Weights of a small contrastive audio-text model.
Model: 13.9M parameters, log mel input, encoder arch swin, encoder norm rmsnorm, encoder activation gelu, encoder patch size [4, 4], encoder depths [2, 4, 2], encoder widths [64, 128, 256], text encoder norm layernorm, text encoder activation relu.
Training: adamw at rate 0.00092, 10100 steps.
Data: trained on synthesized solo parts of chorales (CocoChorales), 39062 training examples, 132.4 epochs.
Rows from block 2 of the text encoder of a small contrastive audio-text model, named by matrix and row number. Rows with one number belong to one neuron. Each number is 200 + 40 x the weight over its row's rms, rounded and kept within 0 to 999. All counts start at 0. After the name is the row's rms in percent of the matrix's.
After each neuron's rows are labels from the 100 texts, of 14848, where the neuron reaches its highest value: "fires on" is the input token at the peak. Only what is clearly more common there than usual is listed. The data: synthesized solo parts of chorales (CocoChorales).
# fc1: MLP up (text_encoder.blocks.2.mlp.fc1.weight, 1536x256), inputs 52-103
# fc2: MLP down (text_encoder.blocks.2.mlp.fc2.weight, 256x1536, transposed), outputs 52-103

fc1.424,063,246,238,188,162,209,209,122,187,242,224,257,206,138,262,192,238,177,212,291,188,183,266,270,193,139,227,134,250,208,284,232,188,192,201,191,248,186,245,90,218,242,171,226,217,192,148,215,168,262,231,186,214
fc2.424,065,207,219,185,142,226,159,162,240,188,199,180,171,164,213,245,272,197,241,259,205,252,243,201,239,147,219,111,143,214,244,174,240,181,236,187,252,225,163,229,185,182,212,225,208,180,212,219,161,264,210,160,201
fires on: "a"; "g"

fc1.272,095,159,164,250,180,194,180,217,205,188,260,198,204,244,229,233,284,260,239,183,222,187,163,210,196,168,144,179,235,229,202,168,150,200,230,257,167,193,215,226,194,206,132,231,160,259,218,143,218,260,270,205,154
fc2.272,109,179,229,201,157,167,155,205,192,201,266,214,168,208,198,177,259,232,199,232,269,232,261,250,235,225,195,220,244,239,232,175,200,101,223,243,204,175,214,191,159,240,136,187,220,279,248,177,185,292,241,159,230
fires on: "a"

fc1.745,074,140,158,167,205,233,91,182,208,161,205,198,164,137,209,162,202,234,202,179,198,145,174,183,196,208,122,192,247,136,163,232,160,136,176,249,178,193,175,142,177,142,152,213,137,201,220,192,179,277,241,252,222
fc2.745,077,197,193,192,278,154,86,237,181,195,144,224,100,212,232,230,190,165,175,140,193,165,164,136,223,243,212,278,214,216,166,187,190,70,169,202,263,197,108,163,190,130,204,182,174,182,270,230,221,253,202,205,278
fires on: "#"

fc1.369,102,230,253,171,203,262,188,137,260,230,194,230,166,224,279,228,200,119,236,165,226,222,210,143,113,194,206,245,148,218,175,187,186,201,155,242,199,243,197,237,188,191,255,225,189,233,188,159,247,250,219,170,231
fc2.369,096,244,233,242,268,187,274,209,191,223,165,242,155,207,198,234,120,150,125,156,184,193,181,159,178,156,175,156,162,178,176,143,233,214,203,127,218,238,185,159,227,216,205,166,238,361,161,168,234,210,184,181,231
fires on: "3"; "<end>"; "c5"

fc1.738,095,210,172,238,178,185,199,162,216,145,156,193,168,220,172,321,165,221,258,235,159,173,235,234,199,141,153,98,192,124,242,166,181,130,82,179,266,149,157,181,162,188,182,223,195,243,184,196,137,314,225,269,240
fc2.738,091,164,244,259,223,202,182,268,194,184,177,236,134,199,157,245,152,195,196,223,150,185,233,184,211,250,144,227,141,123,196,213,140,128,100,185,204,162,199,229,189,178,129,200,174,242,149,154,186,281,236,279,230
fires on: "3"; "<end>"; "f"

fc1.727,124,290,203,228,267,191,143,132,285,137,208,201,186,161,228,221,183,235,221,208,149,185,189,208,163,262,245,198,228,225,251,171,243,236,181,208,174,225,187,240,207,176,210,194,201,233,211,156,154,234,176,184,261
fc2.727,116,293,186,240,270,237,196,161,224,154,155,189,221,175,214,142,152,198,188,188,188,185,206,147,198,224,216,223,289,239,228,240,206,232,256,200,129,246,178,207,201,191,191,133,215,221,203,128,199,199,160,148,194
fires on: "3"

fc1.300,123,215,246,203,182,152,209,223,213,201,231,209,243,215,266,183,218,202,247,233,187,198,242,224,214,211,245,161,231,188,288,126,158,217,204,190,205,224,247,105,189,288,206,224,196,179,127,235,151,190,227,226,253
fc2.300,128,208,235,204,195,191,234,176,236,204,271,210,181,212,227,267,238,238,218,256,183,218,278,230,207,151,208,105,204,168,264,140,206,183,255,181,221,216,252,165,166,280,170,196,167,218,138,172,181,202,210,147,182
fires on: "a"

fc1.21,107,272,226,229,264,193,170,125,277,127,190,207,140,153,267,241,244,215,172,189,154,189,227,220,228,201,203,166,210,176,242,187,225,189,168,202,191,234,183,181,223,190,203,131,169,222,179,188,166,254,247,228,207
fc2.21,115,308,193,254,256,197,167,133,265,162,177,177,188,161,258,156,183,218,175,195,181,242,229,173,235,162,238,154,230,239,238,214,182,163,215,233,149,231,167,190,225,182,196,119,170,215,175,137,210,250,206,166,202
fires on: "3"

fc1.239,071,192,140,182,242,134,158,141,218,241,230,184,141,133,268,234,251,199,192,272,242,220,206,198,166,240,241,209,247,215,182,198,194,218,126,243,206,198,193,178,119,137,250,209,194,198,211,220,215,211,144,178,243
fc2.239,064,239,168,158,189,159,150,189,265,180,242,157,147,252,209,167,184,248,103,284,210,207,221,253,287,229,239,108,180,219,191,187,220,138,195,155,196,174,165,216,201,179,245,175,170,190,227,138,253,163,162,114,267
fires on: "3"; "d"

fc1.155,064,198,257,217,191,180,163,224,212,212,199,230,180,255,210,243,225,158,236,239,233,191,188,225,155,216,237,120,212,166,204,166,177,184,236,192,208,208,163,174,159,224,212,230,169,272,234,247,193,293,197,188,197
fc2.155,094,234,212,184,189,176,105,201,260,173,144,169,168,207,250,218,216,140,224,219,262,212,185,191,253,158,246,175,161,202,178,206,176,176,168,226,219,179,117,238,120,184,238,199,160,208,214,224,191,291,250,201,239
fires on: "#"

fc1.277,112,167,217,160,217,198,169,234,225,187,172,148,159,183,242,251,219,221,179,202,239,169,221,208,200,167,199,146,181,249,224,172,249,193,152,250,190,245,246,220,207,215,176,259,188,268,194,200,223,277,249,227,221
fc2.277,117,227,198,251,202,167,177,264,230,147,171,227,173,222,231,211,225,165,251,265,133,206,219,182,154,176,200,185,204,244,232,181,195,186,128,239,204,231,228,192,228,195,149,205,242,282,205,156,141,281,281,224,211
fires on: "a"