{
  "model": "contrastive audio-text model",
  "encoder_parallel_block": false,
  "encoder_patch_size": [4, 4],
  "text_encoder_causal": true,
  "text_encoder_width": 256,
  "text_encoder_norm_position": "pre",
  "text_encoder_activation": "relu",
  "text_encoder_inner_norm": true,
  "eps": 1e-06,
  "steps": 10100
}
Rows from block 2 of the text encoder, named by matrix and row number. Each number is 500 + 25 x the weight over the matrix's rms, rounded and kept within 0 to 999. All counts start at 0. Numbers have three digits each.
# k: attention key (text_encoder.blocks.2.attn.k.weight, 128x256), inputs 172-255
k.0:436539519507528522476515494500527448478496509505472530517551488507484481422466529502486467490519522486502497502497501502520465500485488500521527475496471494533484498535494519459494521506458509438422535477479488497485478531471517483540453541499505487512
k.1:503479461537531522522533503511500504540530532525457533530479498457419511531542472533521476510480571557505495466480460511457550523556437520488507504528480461520520533481414525501472520513526477482485537440559476451466487499460506577485547469488562514514
k.2:482525514492510528491530509512537498459520444515487518502506469487460470546512550482523484477518467520534535534511507499504480524509537479480468505469471504463544523533500480502506527560502538513507511527518527451502522478494459486478486467522500529500
k.3:489523516496473542516525493479498478566524553493486446523530497514522522435454463471479528538464521473470500445477506531531517516482458489452455543521542476515520448417546492475497531487501492510479448528516547526568440490476461524489539550528492469452
k.4:484479519527476447525535500511469498491484500495521471518508511479556471493508523478462467497503457511486456514439511555515456487500572479506469483472469490478507461462536523488532510480510562529480443529489526539494519546484503463542463490531492534507
k.5:503460448526484469518503415517544459523526458531491506508509489532492544503494527457536493491500486464435483505495520538477550499537525508523503495530542525482516472476442514513554500436490476508521522498521463530515448516480477514502496493520495527514
k.6:512493500534498522520485502492504509547532492483511477465489492505486541502533543537541531487470481508549523510503469458541485459496453529510548505536520489546489533508472517528494532496489480498481503486510524552470529512502471520507539494507492468469
k.7:527479487520501492525505514469527532533475505538568488484454466482523460540491513500528499502473551508542486499466456467478510515507496484507482520482491465502528497497454521542538485499483469512579515542497505493492462509508468499407567457501480504521
k.8:514502506527485461537514521478475475468514497473486532439516482475476469545524549479540485477512468520518509494534481492489442488530496512488533490517515519512522519534493554519503515520509526488484495480518478526499577491546503502496485484500479485500
k.9:507476498472466491520490456465482469444498497484508536485514544511527531514483534495531474483550455463480467499525484484495470445505527503509513528489526546460496481523534491519540503480482496525494535519521499524490539496470553444551466494519505522507
k.10:494503456516476518518510521500529497525499501511472487524510512521495515477471451508490490505521535503487544492480497483461518547518468513518478512514502473525500494487522490503516499483467486495458493486521505457484458495490520557524538544491516464500
k.11:513489499555469500500462470459503460503474565497524487490511509496531517542494543458499506526425485511507490494481477485481466482514491477528515540528507498501454467497509501549507473474465485535503492516503528498518494532508448515495509479494521491482
k.12:464471523490490527527493502517513479477518496500513469517505489465508480520512491528482521485536444503502486498513516491519483505470524472463546533510489513493531488479494511472489531511498512505504490483478512481485498531482486455492471441490493488451
k.13:551498489498514477479517496501491486541558470514483519467509502487500571496524515507536535511498472489493514457567522460511543476475477502535474528515544528505499493495458551502482505500515517453498538522501460513497474499556488517512482519506453466511
k.14:483480539462560515501479518517497500440500478500493514551513492499485514491501492512521521495516462499498507493527541524501500452472509481490547478516462507474514482527524469472481535533528534468459522504468478479498545472514548447533473500518501467482
k.15:542523464470505527461468514486496512517507487502525486491467487489513500472483444479478512498519547493487534482481481476514556507498475510517499520489527506533524507529463503510501488501460432489515508528542494463521479513505473550469526548518486503509
k.16:542494497490485500479494518483541510545493479535497508475439490508504487522506448510480495491542562503491519494525497468498523517509496508516504492477527470514515499520457494505486452503453468485536520520511506483492432504506480509460541528477506493505
k.17:505503490493520494484507475511508538484528490482536500551515497494468524485500473497533497486519460485494478472541496479499555479488529497483509483492527498479530486497482440512492515484516476509483521496492488490480486516477530489494482507512531493491
k.18:551483538506476503482506480500493499512530527509508502479511505519514521485470478491522483495495502518494538490487537475477524460509499503519489489510503496496450471478522504478505505532491530494512492517486498524474492506540499472531493533481495497502
k.19:490499540488488496500503539516493542496511479482496513496500496502535480470475483495499518465532511540517502516515482505513477493530483483516487465502504481467476508490541537502480481533542517493483502518488493499511533488497534489544516492528505481505
k.20:489511519468515515506513513524524534500495487540503527469509472484487462474473445488481475472506533517460542511501504472515530501494495473496484489481499485492507506510510519480507477530496470478490524477476494492489492490492532513532489503514526497517
k.21:513467504490477477485468480498477457455521523449512509476498549502543488536530506489522498524444441491516470526545533544479455475479521507484496501545526559482479476507511486498470475503500512499493446472497484500519535515557488421498464464479483515510
k.22:522531492494540485466507513447512528530466500447560495442471527559545509484505466464512523496469545520537487513461516504499491479486503492503495509502538488496490512504486483513468474523477477510545461532505473492512511469528473498473527529497500495541
k.23:469490483464467523503495465553465519444510510532456502566519475468512500494458539533488477475559429495456493502509503540516474491469573528459506471505484501460521491492500440460555508475496499512442537486483508514493514514429563482540419512500545488473
k.24:507526491499521479501509505467518529494493491499540549479503509552491496514472445490500476494505532531502499524510481507486485513527503510502518472457485486477508505492532520503472470543487474532530509505497482487516514442509479498514510514508518486521
k.25:496494504494478511488512472551525465496482485507511483538476461481499463487502540511482520535501490474506458477530538509492500491483539504485489532490523478490505463512461479494569470474506523484488516478520487527463435532501513512472485461477498503512
k.26:463526488480513533539519509532514508512486468524492507505516467486508467519465530506496469465548482490478496535521465477489467524513510495484476473467475489490529490464484485501548500467479480552499526496511522517507512510441512517509477488496520476474
k.27:513541523457507474526485572463488507519488479491488499458516518503518508508487458490504493494494542543516554518472509500525498536487490493495469447454480463503491483493540514505484463539497522532555487497493503505512508461494479525501528493472501491506
k.28:519521489513497478492529529489513538551478490524509504478521493516510489515492468459504476477464548512496488509485480525480546508535496516496463490494496487522483501471526528504485524534502478526546495492467485489505486444501472500497548529507512521517
k.29:451469528491514502505503498499488459445516522463496489514507539493468500522525499497514507521496455485522501482487545496539479466453510512487522515518488497502463485539517474495466528536519529472480506477473528509469539498478512453502477461466510491489
k.30:463490530474550499515499477506492481496502484483484493555509514490497483498536510492518515507521466514514501485496501502487470509485509490458514481509466456490508477510505493482500528523514535513513520487495506477484534518484505456520449460475518470451
k.31:475502528467520487508455476481490489476530502442514501506485533499495520521520497522498532517508440459517482509542490472513472464480489496492537551519532532500493501530498476509521514504520472493483494493516472527506502502507537449516495463492484477477
k.32:503537479469457497483510518506488463524494500481553488528531480510505506455461487515488482514501484484481477517472510477486545494492522533529476504518486505499490448482507503496472482488516496513521509530509497503524511516496508491484501516528502520532
k.33:490498486557556511482525523516539483481446510516450521509536452452465494562574524459578476458532484541505471553563451476472519539535451516470532519517473465527503591494427495489450518492540467436455555457459474455463525512509478506482481455467495499487
k.34:510481485551537513508507486517484504516459511478508485505475498498490493562528509516517488492489557494511498487457471499465517530518481506497457502528511508508465517474506552523476497542491495511482480463479494482503513426475467505466502457489498566512
k.35:495505457514505475500534497493471506543542517469445516507542515489515522499495476513477482529508497493511503528490484526537494525548477513493489487531505524503479520539553505515457489510546510528486485468476463510531523455512539515558482531527520542519
k.36:494490464530527465478535523473517505510511495467482489406477506494481544511577498475538488463450528544520507528527496496557501472508397513528537484537518523529471564554473584551508529577514466478486497471509456546443566503588511545519524496458501476552
k.37:518518505477427494472502489445439518496500493491525472480497494497565506475496482489440561488456491512482521500480527521555494470508526508494463484485517537500492483510521501468511475492519542501543415567450527500520522538538497470512492506551452510502
k.38:451532493497542536453490526531545531542486500445491479496515500490478473486476488499463489491515548505501512509492465485532529525510512536493504484495506466485503529514501464528461477522469485488504501493514501508541446477463485533462524533502531494504
k.39:515465499556501521511447499495531487508482479508462499512470499512485533489526516493493496501501517491525469472498483473508513519505472473513489534498476482496547479502467485520498489443496470484476522499533498466506462517479470507479499491464523470499
k.40:522545547468508561461466540476511581504467491486523531489492490554538492438442451482477532485478556466502527482481463493547502466494523470512478494439540488480524476474529425505502510504438450549514450558500539496549432475515470498471524560516512484485
k.41:474505488498498460513495453545512499494510457548531463539494455474508519492504547507479483492500430465506467496496517517487513533514531511486462517499508486475479507462480468487519510480544559493550520515488478523497488531460462496451504489502491489506
k.42:514462459471470469479504478507495493507511489501490484524503499514488539485525512504484502515488437466471504504514527516507522475503526488506540505500505496503478484509500470514491542476515509499487518516503466535504514500489526489526490499485521487518
k.43:521498478506437473487505492468490481503468495513488471521498492479516490537500549490521520490466465469520470500521508528473489517525486468524481531492552506538497462508485491516485471467522517526532463484508457521520461536515491518449513473488505521533
k.44:498489499519484513486474490507495508502492478496497486478472511478508469524495528523486521490525505472492488492519488504503470462492526503501529498507489539506525482496511512473530500498490500530468499465487519500507512501478513504484501480509503505502
k.45:513508510488535490480509541486481552473500480467490515460505536554485526474485460523515535487507553512505515501489487495562510492490486521550510499458523517477495518492521510500483493524467475524483522498482470514479529422513540515553489539499490485515
k.46:495485482495500516504490504517443477474496519472484487519515517494492549494529495506467493517477455497501540477478492494499475498459495499502512514511485473497467461496517479511494523463516532517490471474478518526520536482456505489495463486476523484469
k.47:527493494476479505503501493493530493502521515528494472507489502510498543487505514497490530507496473486482513508497535499477533521490506495517457525500532494524508480494499514525496505468506514510511482506539513500505449516522482513488518500525516507512
k.48:517465477498478485471472490515541456491521520520506479508482514476518498514511496500487533481535505478514480489528524508496534499470491507522498519540533531539514472548477486504534496457516479483515518512546483458494473551482506501484506444494468500488
k.49:477467548472484452458506493512492537486486448494482498508480512477518488495472532490459513457510454456486517501473521536513446513501558517482521468465496502450474512496542468477509527499534556520492468514475495532499532528480565516490442482479491504504
k.50:525491482524449494461494463500522506552486544512515461515498478498545543494480495488490510482464477476481499509485492515465493506520504474506449521518515539510476493462530498523515505465521498478504470481480527528515475480490477537492542534511509508521
k.51:486512528505513508546490513524492491457507492486495529532511483510519450473500493505518483531486466530507502513514507524455465535537565485474450469494459508497505521493492487458495451480533534489466503512502489486511517542532508430534449464522518499486
k.52:493495536472486465513494485492468484471482557484530503482520547543500521499479505487498505497489484521482523516474489535509461493470506518497552478494501502470479503498554504495481503533496478532503480472490523538522534452511490472517494492474519492495
k.53:497484489499502531475486472539532539521493468506571518529525478504498477474498482503478494484512508484486437516485482548521505477523537504467512497469493451485552543493480477501507526490516484514519520486469501532485499530494479480489501502520513525500
k.54:537477493475496475491493511504490528485488480525516488472506499485529481495473495531519506516525506528522512471491537503524529490491511509514512483494513509497498503511503494488532471506485500496540513504513511500469506484522514507523498517487500491506
k.55:527529492502487525527498483503510462512538525485536538502498476537492482512503505476517480536446470508521495513529506465440492502517501482484500538506509494497494505457481498517481480498457478527490489526516490500524459526537478455506505475517541487489
k.56:509498499477505475501462529483483495522499493498481456479473491487477534527527483506495467520520534490512543477486515497488520518486500504529544504511500508512508491537463513518480472486480532524525506466514524490478513503469484525515517486445500505472
k.57:471477482488505521491495502532488458508533542477458476518527511498480514514515508532484520516500436499484503477505513472513522510470482477501511511495467505483485481505528501465512481502494550474450503512484540462515498505492494496520459522505528474465
k.58:522492515496487469538521505504468500466511511512490537500522512486483508506498481514508461513497517533502525480523492499499508497528511530502532481503462530486486479484531535492496489526514493504513515490496489510479532503483554499554494506479515529472
k.59:509516536498514477527488496476492481498499478492523502504479506482505483494484486518491509506531517496505463483477504521515515499510500486507512508499530491500512500528513510505494474534501496522529528496527499467456524505502507459533480468497458525521
k.60:497471511478489519484490489522504508472518496469501517556481510470543518492497506520486517466523468488491469495542500526497503473477515510499517487493526509509520503525471455497525515470522473504497495495498470531501500526503552499497474476491481491483
k.61:484462501480546539484518498562526486486482484488497503571494488524489444512504482523499487488520451487476456506525473533479490514512518504479516491506474461487516515512480480478527503511521478484463504472472525487519503531497502480513489466531559501487
k.62:540522477531468481511481528450468486538513498496491513446481499502478528509467471521495474530487550532518546487459503487496543492512479501561516497517503521548503465492494510533462479476478469516555521531511487499504495458506475543516537528484507524515
k.63:504510512489484456479505536483541513514469485546523475449488475496511506487468475492485489483534548532503504518489472493522566514515476507509449508494518461516471485488499540478494515508523506492551537522490512469500500478508467542469536533509488531491
k.64:496516476503434458506502471516440465496524536445502469497583508490578500484487516563477479508481486499527518511475499464508501499488541494551483530549557541475448455473514511547509505492511520508542466513457531565501531514463498484572426522507481502474
k.65:494488470495484533513527479556474491521523546440477476510498485508481500503508538515518531540502450511564488480537497495507499488490491496504525522538550518474492520481436480534505523516480517474472510460491487530447515503497541486535489472503557433488
k.66:467428513462560509443530471548515522497494456504496514531473513502465495550544532486503540488549489458448504513496533571480472513521513474451520507516492489492543528563458510437469526555488535437450510466492471507484539495507528500428499507513509468499
k.67:477441564521515476472523516420473490487444449487492515503464515518511491510499495464504495463512526454454563441470543520523428477508523441517507416430477492527484487480528540490507485462505510522487495554530533502587481497487533474519467528510498498454
k.68:450555530551524506478472509476504478477470493503511539464525517509535519520466473511516488481538517471509502491473472444508468516455520511533473516474536466510494537486517477552485491480478497489528522512507515517527504506467476520494465489470480517444
k.69:516498487525475500483504477523513482511540469513498513504498497475487552498523522488507483524525474489500480522511509471455509518510511526507454524516516514515536535469513485516489490486516513478530506491509485481526526502466482497503522489500498537500
k.70:519484488506508509502502520504500526480535516458530478547518458511475510533523489535492493508487469570497501535472503538523534504556491535488528521574438540453487523494487518454509516534529502484472460473477521491466548460553481460518494458564522508538
k.71:484507475548466493511504456434482486456475515463489531449509560493523547490492448528500495493415509519462503501465471488524489432471472548554550497485460533540455483526511535523507520494561463493507472528502508547480536523514499499575501505504492537499
k.72:486512504506508489478502538487476494519514453504476499522518504515444510472500494542503530552457530521505522512515488527508534510521486523509480498516446555540493497516487520461453462512531513496489468480495451498513493512516462500524501510496472529506
k.73:450482500516494496457479516497486518497520460509501503498482492480526487474507488479486521495544510498555518459507514488506536482451510492514509474477521469477498511533485483529482492485493509468518550496502469489506467540465509528488494513485515466482
k.74:524484498508499535555524481521536460500503528489494515496514490469508507469510496498514506524506476522526469510497484462436544500519506487486467517504463490518521497491503492515509507483515468510530520481552525471511483496496457474508508491503531536494
k.75:496502522511498477459492506492490502511474490498529520488484522508515524500478490518481500510533530506492479498487505548521494498482498515488530508508506513501532539493496483491490520490537489505470496468510503496485547491484527499489495484502464519500
k.76:474497471534537463563514473464488482476449490453493517429520526460513475521539503490499463451492492486471491539480442495537482507519485531528540515479452444510470488513537524518529511508513481518490489541470553538478498507487498523496472482453477537464
k.77:483495516482490507484501569501504547528482486508469464541510474492487475552493534497515519477547482528471514500528564540492501540556528462460454465471477535495498490498544482474474492515500501515513507507466457497532511440508549514515471526520507475520
k.78:525525510493479490489533530509535516489504524503489485478478513512520482519487476531467493514473512523489525516495525481473515512485516519489471494500523505499467513542485520467490464495484502517516483529495502467469455500529487492532493488484500535529
k.79:511512518498539514550503556519527507503494530527481500480536438475497502499506510485516488506476471505480471499492512471503497528516509495430496531467457529488497499466552507480536513491491498481481481557480558466534462482517473490486461497526499493481
k.80:472510508525470526496505474504494500519500466527472530530501527481477475493497507513477519490527500505523490512535500483488511490501479453540470474463516488543497535526506513499499463477484543503525486498496474488510475520496490528482504504477505536465
k.81:498448510513483510510498454489514492491491503503520530490502503496527491475517520480506507467527472486498504487503487477513504470495507479499522497506528490478526491483518489519526513494473514491497542499500513518498503512468533504516496483519526489484
k.82:490516510530503501501492525482467517516475476525467510503504478484484510457471488504481480466512484527503509509505506476533469536485477487503486492459469469482474476509548515513502496507486537512492488507464529513529478488482532522495509546516521522499
k.83:489519471498482461491476443479534482501469490523519526461480531506490498499490476486509471460480478472470479526463468521536525478465474538524542530493466495475485532522500487511504503493503469483523494491495512492470517549505476519500538486481477525514
k.84:506511486516502516534498508493502488531505504546534516506485499489473519522487493483522479514478493488479485502515519503473512505516493494504471484516484481493515523492478494485497506508482514493531488476544474485512471494509468501482546502485529502538
k.85:510533511487498525490541479470532524505476514533475532483488494507538464493460494487516516463472468484492488481508466493505477471486466469492474518509518461482494536492514498516504505481508519493467457538522526525530457523512464497501521527533494509492
k.86:498490500499501509495511486510504511501513509507513472549514492529492490476484484483489524538494492504486496472520523521539513485492524499494525503525495504489509492505485445500477525497500509482474481491522507504514509477472506495484526488520553464496
k.87:464545498523473533490530516500519501497501487523488525510512529500487478479506501491504497476505511479517525519523504466473493541503510455515477499485522469525506504513490493508467475468497520518524486500516507500510450483488477543515509523493515527484
k.88:479528514516531492520530501503494447476459492480471509478501516450511472523515475509519447470471471470491482545450449481486485525487516518485533551495487511492483491512529538488518487509537476487502518486506549472493500522476474503506467463470472545482
k.89:497512456476469484529497501495486517495510540478513484495516524515508502439498493510501498533485486527504507471504470481531524490471496534496515505496499456490508502490464510539519511511482484514486508484545530539468490500501521530508524519510513506520
k.90:517497515474472532479494522511502557550531457536538488545501474490490472493500549483509512530511547525511538491563548521455510500540489460486468453504528515521545522496479493505481462503448542513520505477507412519495475490504540501463544492491520451533
k.91:548461503460456539525506489505532499534544502536548489529497487523477485512489527476512514538526486515492493475500520522433530514514501448475493482498529513506552501462472480489491518471457526503489501500516489487522478484477512513483524487503524501536
k.92:490480475491473474522535444508512522489533485500517525500473503525498495497474513524495519476477461497529473493531477485501493452477481514524524456518534470493482546520471519500546531513504500500533535504504501541469499519467508513484536495506522523493
k.93:494532521524519465461481488514488491492535512484499490496491547509524502494496452540494525527466545498512511509485528473505511492452490511521478483518521500519491499517498496501465474511532491482519486472471455484493515490513480507481527521495493510519
k.94:517483503524539490447455494476502550520487454501526455537501517515478541528500511449496513467510512522474457507479499534512524479520508530481523516478473515493554490480489475464494535502483478505521520472449470492528536488500480511448520524521468505520
k.95:508488501498471527472498502498522482500514544516479496513523480513538504474481515488474532501512516469522510524516498485490494504502513480466478492474551521489493495510508486522487477497491496484477473539491507487514461483515509522506485513505522494514
k.96:502507555491495479470444468482495514465495517515472474484469566539517538499460528505471509493516490515521517472513555490511458518469493502522499511469475488495491481527532471451492471469502556502524473520485547495496517492488484504519526514458472511461
k.97:487564548445447498467516498482513462511443560508530455534517513527559498450392541481408503483541494404474491520419530529506495513436582497486420509444573537459463439463567477504516506468479515507510436588529565504568503493411485489537502555546482550447
k.98:557504458512469456531542487496544476474480483538479552459488484489471512547499541449555468459512509517429494554490480525495475522547494555504513533504506545463496526526459530470529501491562494501535492518502527512479531507506504482502517502524444528565
k.99:516453525525515503537475510492541488488544500537494553482470487466492512509565525492539526499499478548560502498566504474479495514496463479487498503508502492538506552526477559502490489520530552465484528464517467505490454482555486500493575447468516501514
k.100:545428468524489491518495466452479503460486455494527527474444509513467516518532499480526495463478524484455533428466472514505521453524469461555560458475511521547543483487481492505540503467521457497502540469543491484524498540503534477487489481495525501482
k.101:540486520491504483517505478499508537509514468552509470476465493477456486513519500476531497478518508495463492500497508539525556513501491514475515495512515503478545512535488502457524536496467475485491536524514509507457468544517516495499511499489468483504
k.102:481503511492518517528539550569522516496514531489476501474483507500536464494504505523526535531494519474559558515543510475463462471505533492482503492521552504513487525519497519541494495570451488466479523466515516511445512464535537482514506485487517439483
k.103:495482496514529519481492511538477513532560513485524471537543452493477509498530486508515481566476500522524512478531505511466556542543515486496512500553488516507491477506487500482486475521499491496499483463493427503491468465514501474519481531504530478499
k.104:550458500487554503553489494531531510540528482506534489541488475493460513534538545456564534524535484502510465496543505537455528497543499500488518521525491500510558516456494506509492509528460485501477544493530456513473512490536500480466519487517513442522
k.105:533513486503453494519472488476480488526519512542523475523465515535494512489502464507476514521507516522483497497515497491484546483523500526535525487493483531536514493508464500475536455450520477526526530478527460495489499536485480512499529515495482518515
k.106:496475510475489493479487507516464501520536460506508472554504509494485518502497496518506526519525506508556522480561540534516535469516514497518487467507510494534515476533455474498432470544488504465496533472522402506476493487512546498495522484494493464509
k.107:518540480468433512500527503530512503495522562510521493498493532505543500434465475567483552535489502488552484490542506469517485461466500488498487482496532474504477496507489474522499482520516515516490517505551530516506451530490505516533527487488518512485
k.108:482515492501539497518463543461473477449472484475459475477542507484523506525498466504473453478498470523482473528485475513486448490502502531500479529501474553475453472495557499453466516481525490488486492523441538493519531498521505453537472502492498531505
k.109:504493481516526490509503489480509485464463477466502502447478511484543497518495513469513437456509503497496497552514490494491460503482522506524511477471494480486446506507543551509497484511525514526497506551478524527473492508496476492536461500481477519498
k.110:498487506488546505522472510510537495477448513482459480467498482457519493548519472470498521485485499479487511501464475502480485495523488525461523565485515503501479506479508503495494516514497453480485498504490504465474509513497501509497467493484485505463
k.111:497473507494529489509502536507498481454443472494464491501518451493501469535506517430542459445538461500469519499476492521482480525557533510459511495521464533456505526507533524462516519487488486513459460501479555489487507473532526462502454499508484514502
k.112:512542494497508492469508496516513503495516536475525491492509503534513510482470489542481519516507517478500506484488464498540518476506482522502499508519515496492506504527487462485493496506502451486503512517510495492482522521455514508511486504508479535526
k.113:518525453514461485514478466507475463500531526502504513476504526514503528442455501527503488504502494514513498525520469460488520501478483504552493470499482485514474490511483487511518474497527483533530513495502483527495495520470477500531515512492505514525
k.114:517494501477538493508483528528473513492492510474519481489511489528474518505520504506499526517504527526535502496516519526522531498535508533483518475498489488508497506511485491500508523533502505507515485486489505522493515480525480498493503466490516465484
k.115:473493507489542501472492523521497472462476511467461494477532535459519501498531475505481502476443479517482551478510528495536469486480529518442512512503494507486442493518534499460465495534518521469459457526472537479483518530543496504499447476472501511459
k.116:533488520492507540507490519511533484505492551516460463520529477484510513519481477511474478475521499509475515517472523466483506511499526496464505524489528508510498487452546484498501495477458436505494514538490557457527485499518476502515474500499511500505
k.117:456543519505497490492486514486465497496478538445463520428538506486559472478486544468520431455477465517484487520473483488533419512465500498502511470501470476446409483472567532507473541532526532499478436549439558551489538492506532497544442545510523507467
k.118:530482480501480527498484476523531487475487562487505511481528527521550474486476482535504526520449487502511498474476482488515521452461504489494518502534526505467467514476491491503548503502485504491469501521539553512486470535480487508505518503521538471505
k.119:506508530489504524519535537503502525505463496527466529509491490476491493514483497463501502514485526499492532494486490505465454507529503495498466493480485514527475531484513543489497489507505490528508481522493467498528526480523510491484498506496457478496
k.120:487496516498526511470485519490470477491482506482470460485537501501493498511545447480480484519494487518507516486495527503509467482506500494494492535519499542518457472510530518508449482511497492470461507488495486478514510508512507469502455532458518501477
k.121:513464512486495487504497500517506502524501483496481502480497459463486486494520547479505506530540489494499521503548538490456502540535532460510490470494497526524495478508514495510476448482490492519533533490506438510495462478524535514500516544496519452512
k.122:514467523516501503481497479494506516542535453567529498530480510522470514519517528475508513492505469501490483513500478523466522513517514496481523511499484467481563520505453486458516501482473487507543533504493512462523486531466467520461539493506516475499
k.123:480522495524475526497485505516482513526539484518507481543537516507482527475493480528458487535499516515492508509492526478481522509472502491516465514506467504494504467509501488502473454481536515498520475472492469515510491465503494514496523547531529546520
k.124:482518499520509471510528500473469529496496470521459508455468551474515477536502515525507485498481494501514540516507469502526465489476506510525489480463482495528486507544490536499485462518532547524496507518513486524490518527514513492519484494474497547493
k.125:512485499481519533545528496507543488507475532524491507487509479490493453488475511519511479494525493516459512523484457471485499529535513503461510524519497491462510498478527494496519506478461507514508480545522565477520501497474519481487503490505516470502
k.126:509503480492481507493483498512467526519513553471541473495512505550533492482501475508500504539473511513498504470463478507530507457461501533516536534531488500448505517487486450512498508520491462508471513489476503500468547484485480506474514509505522466500
k.127:466529508495489483484517520508507491545484449520489511515505530503479514506493470498478498506526528516492496491515502485500538490474496512515508470476510489508534511496467478514468495474513530508521525500501477512507495517511513523476529522480463528483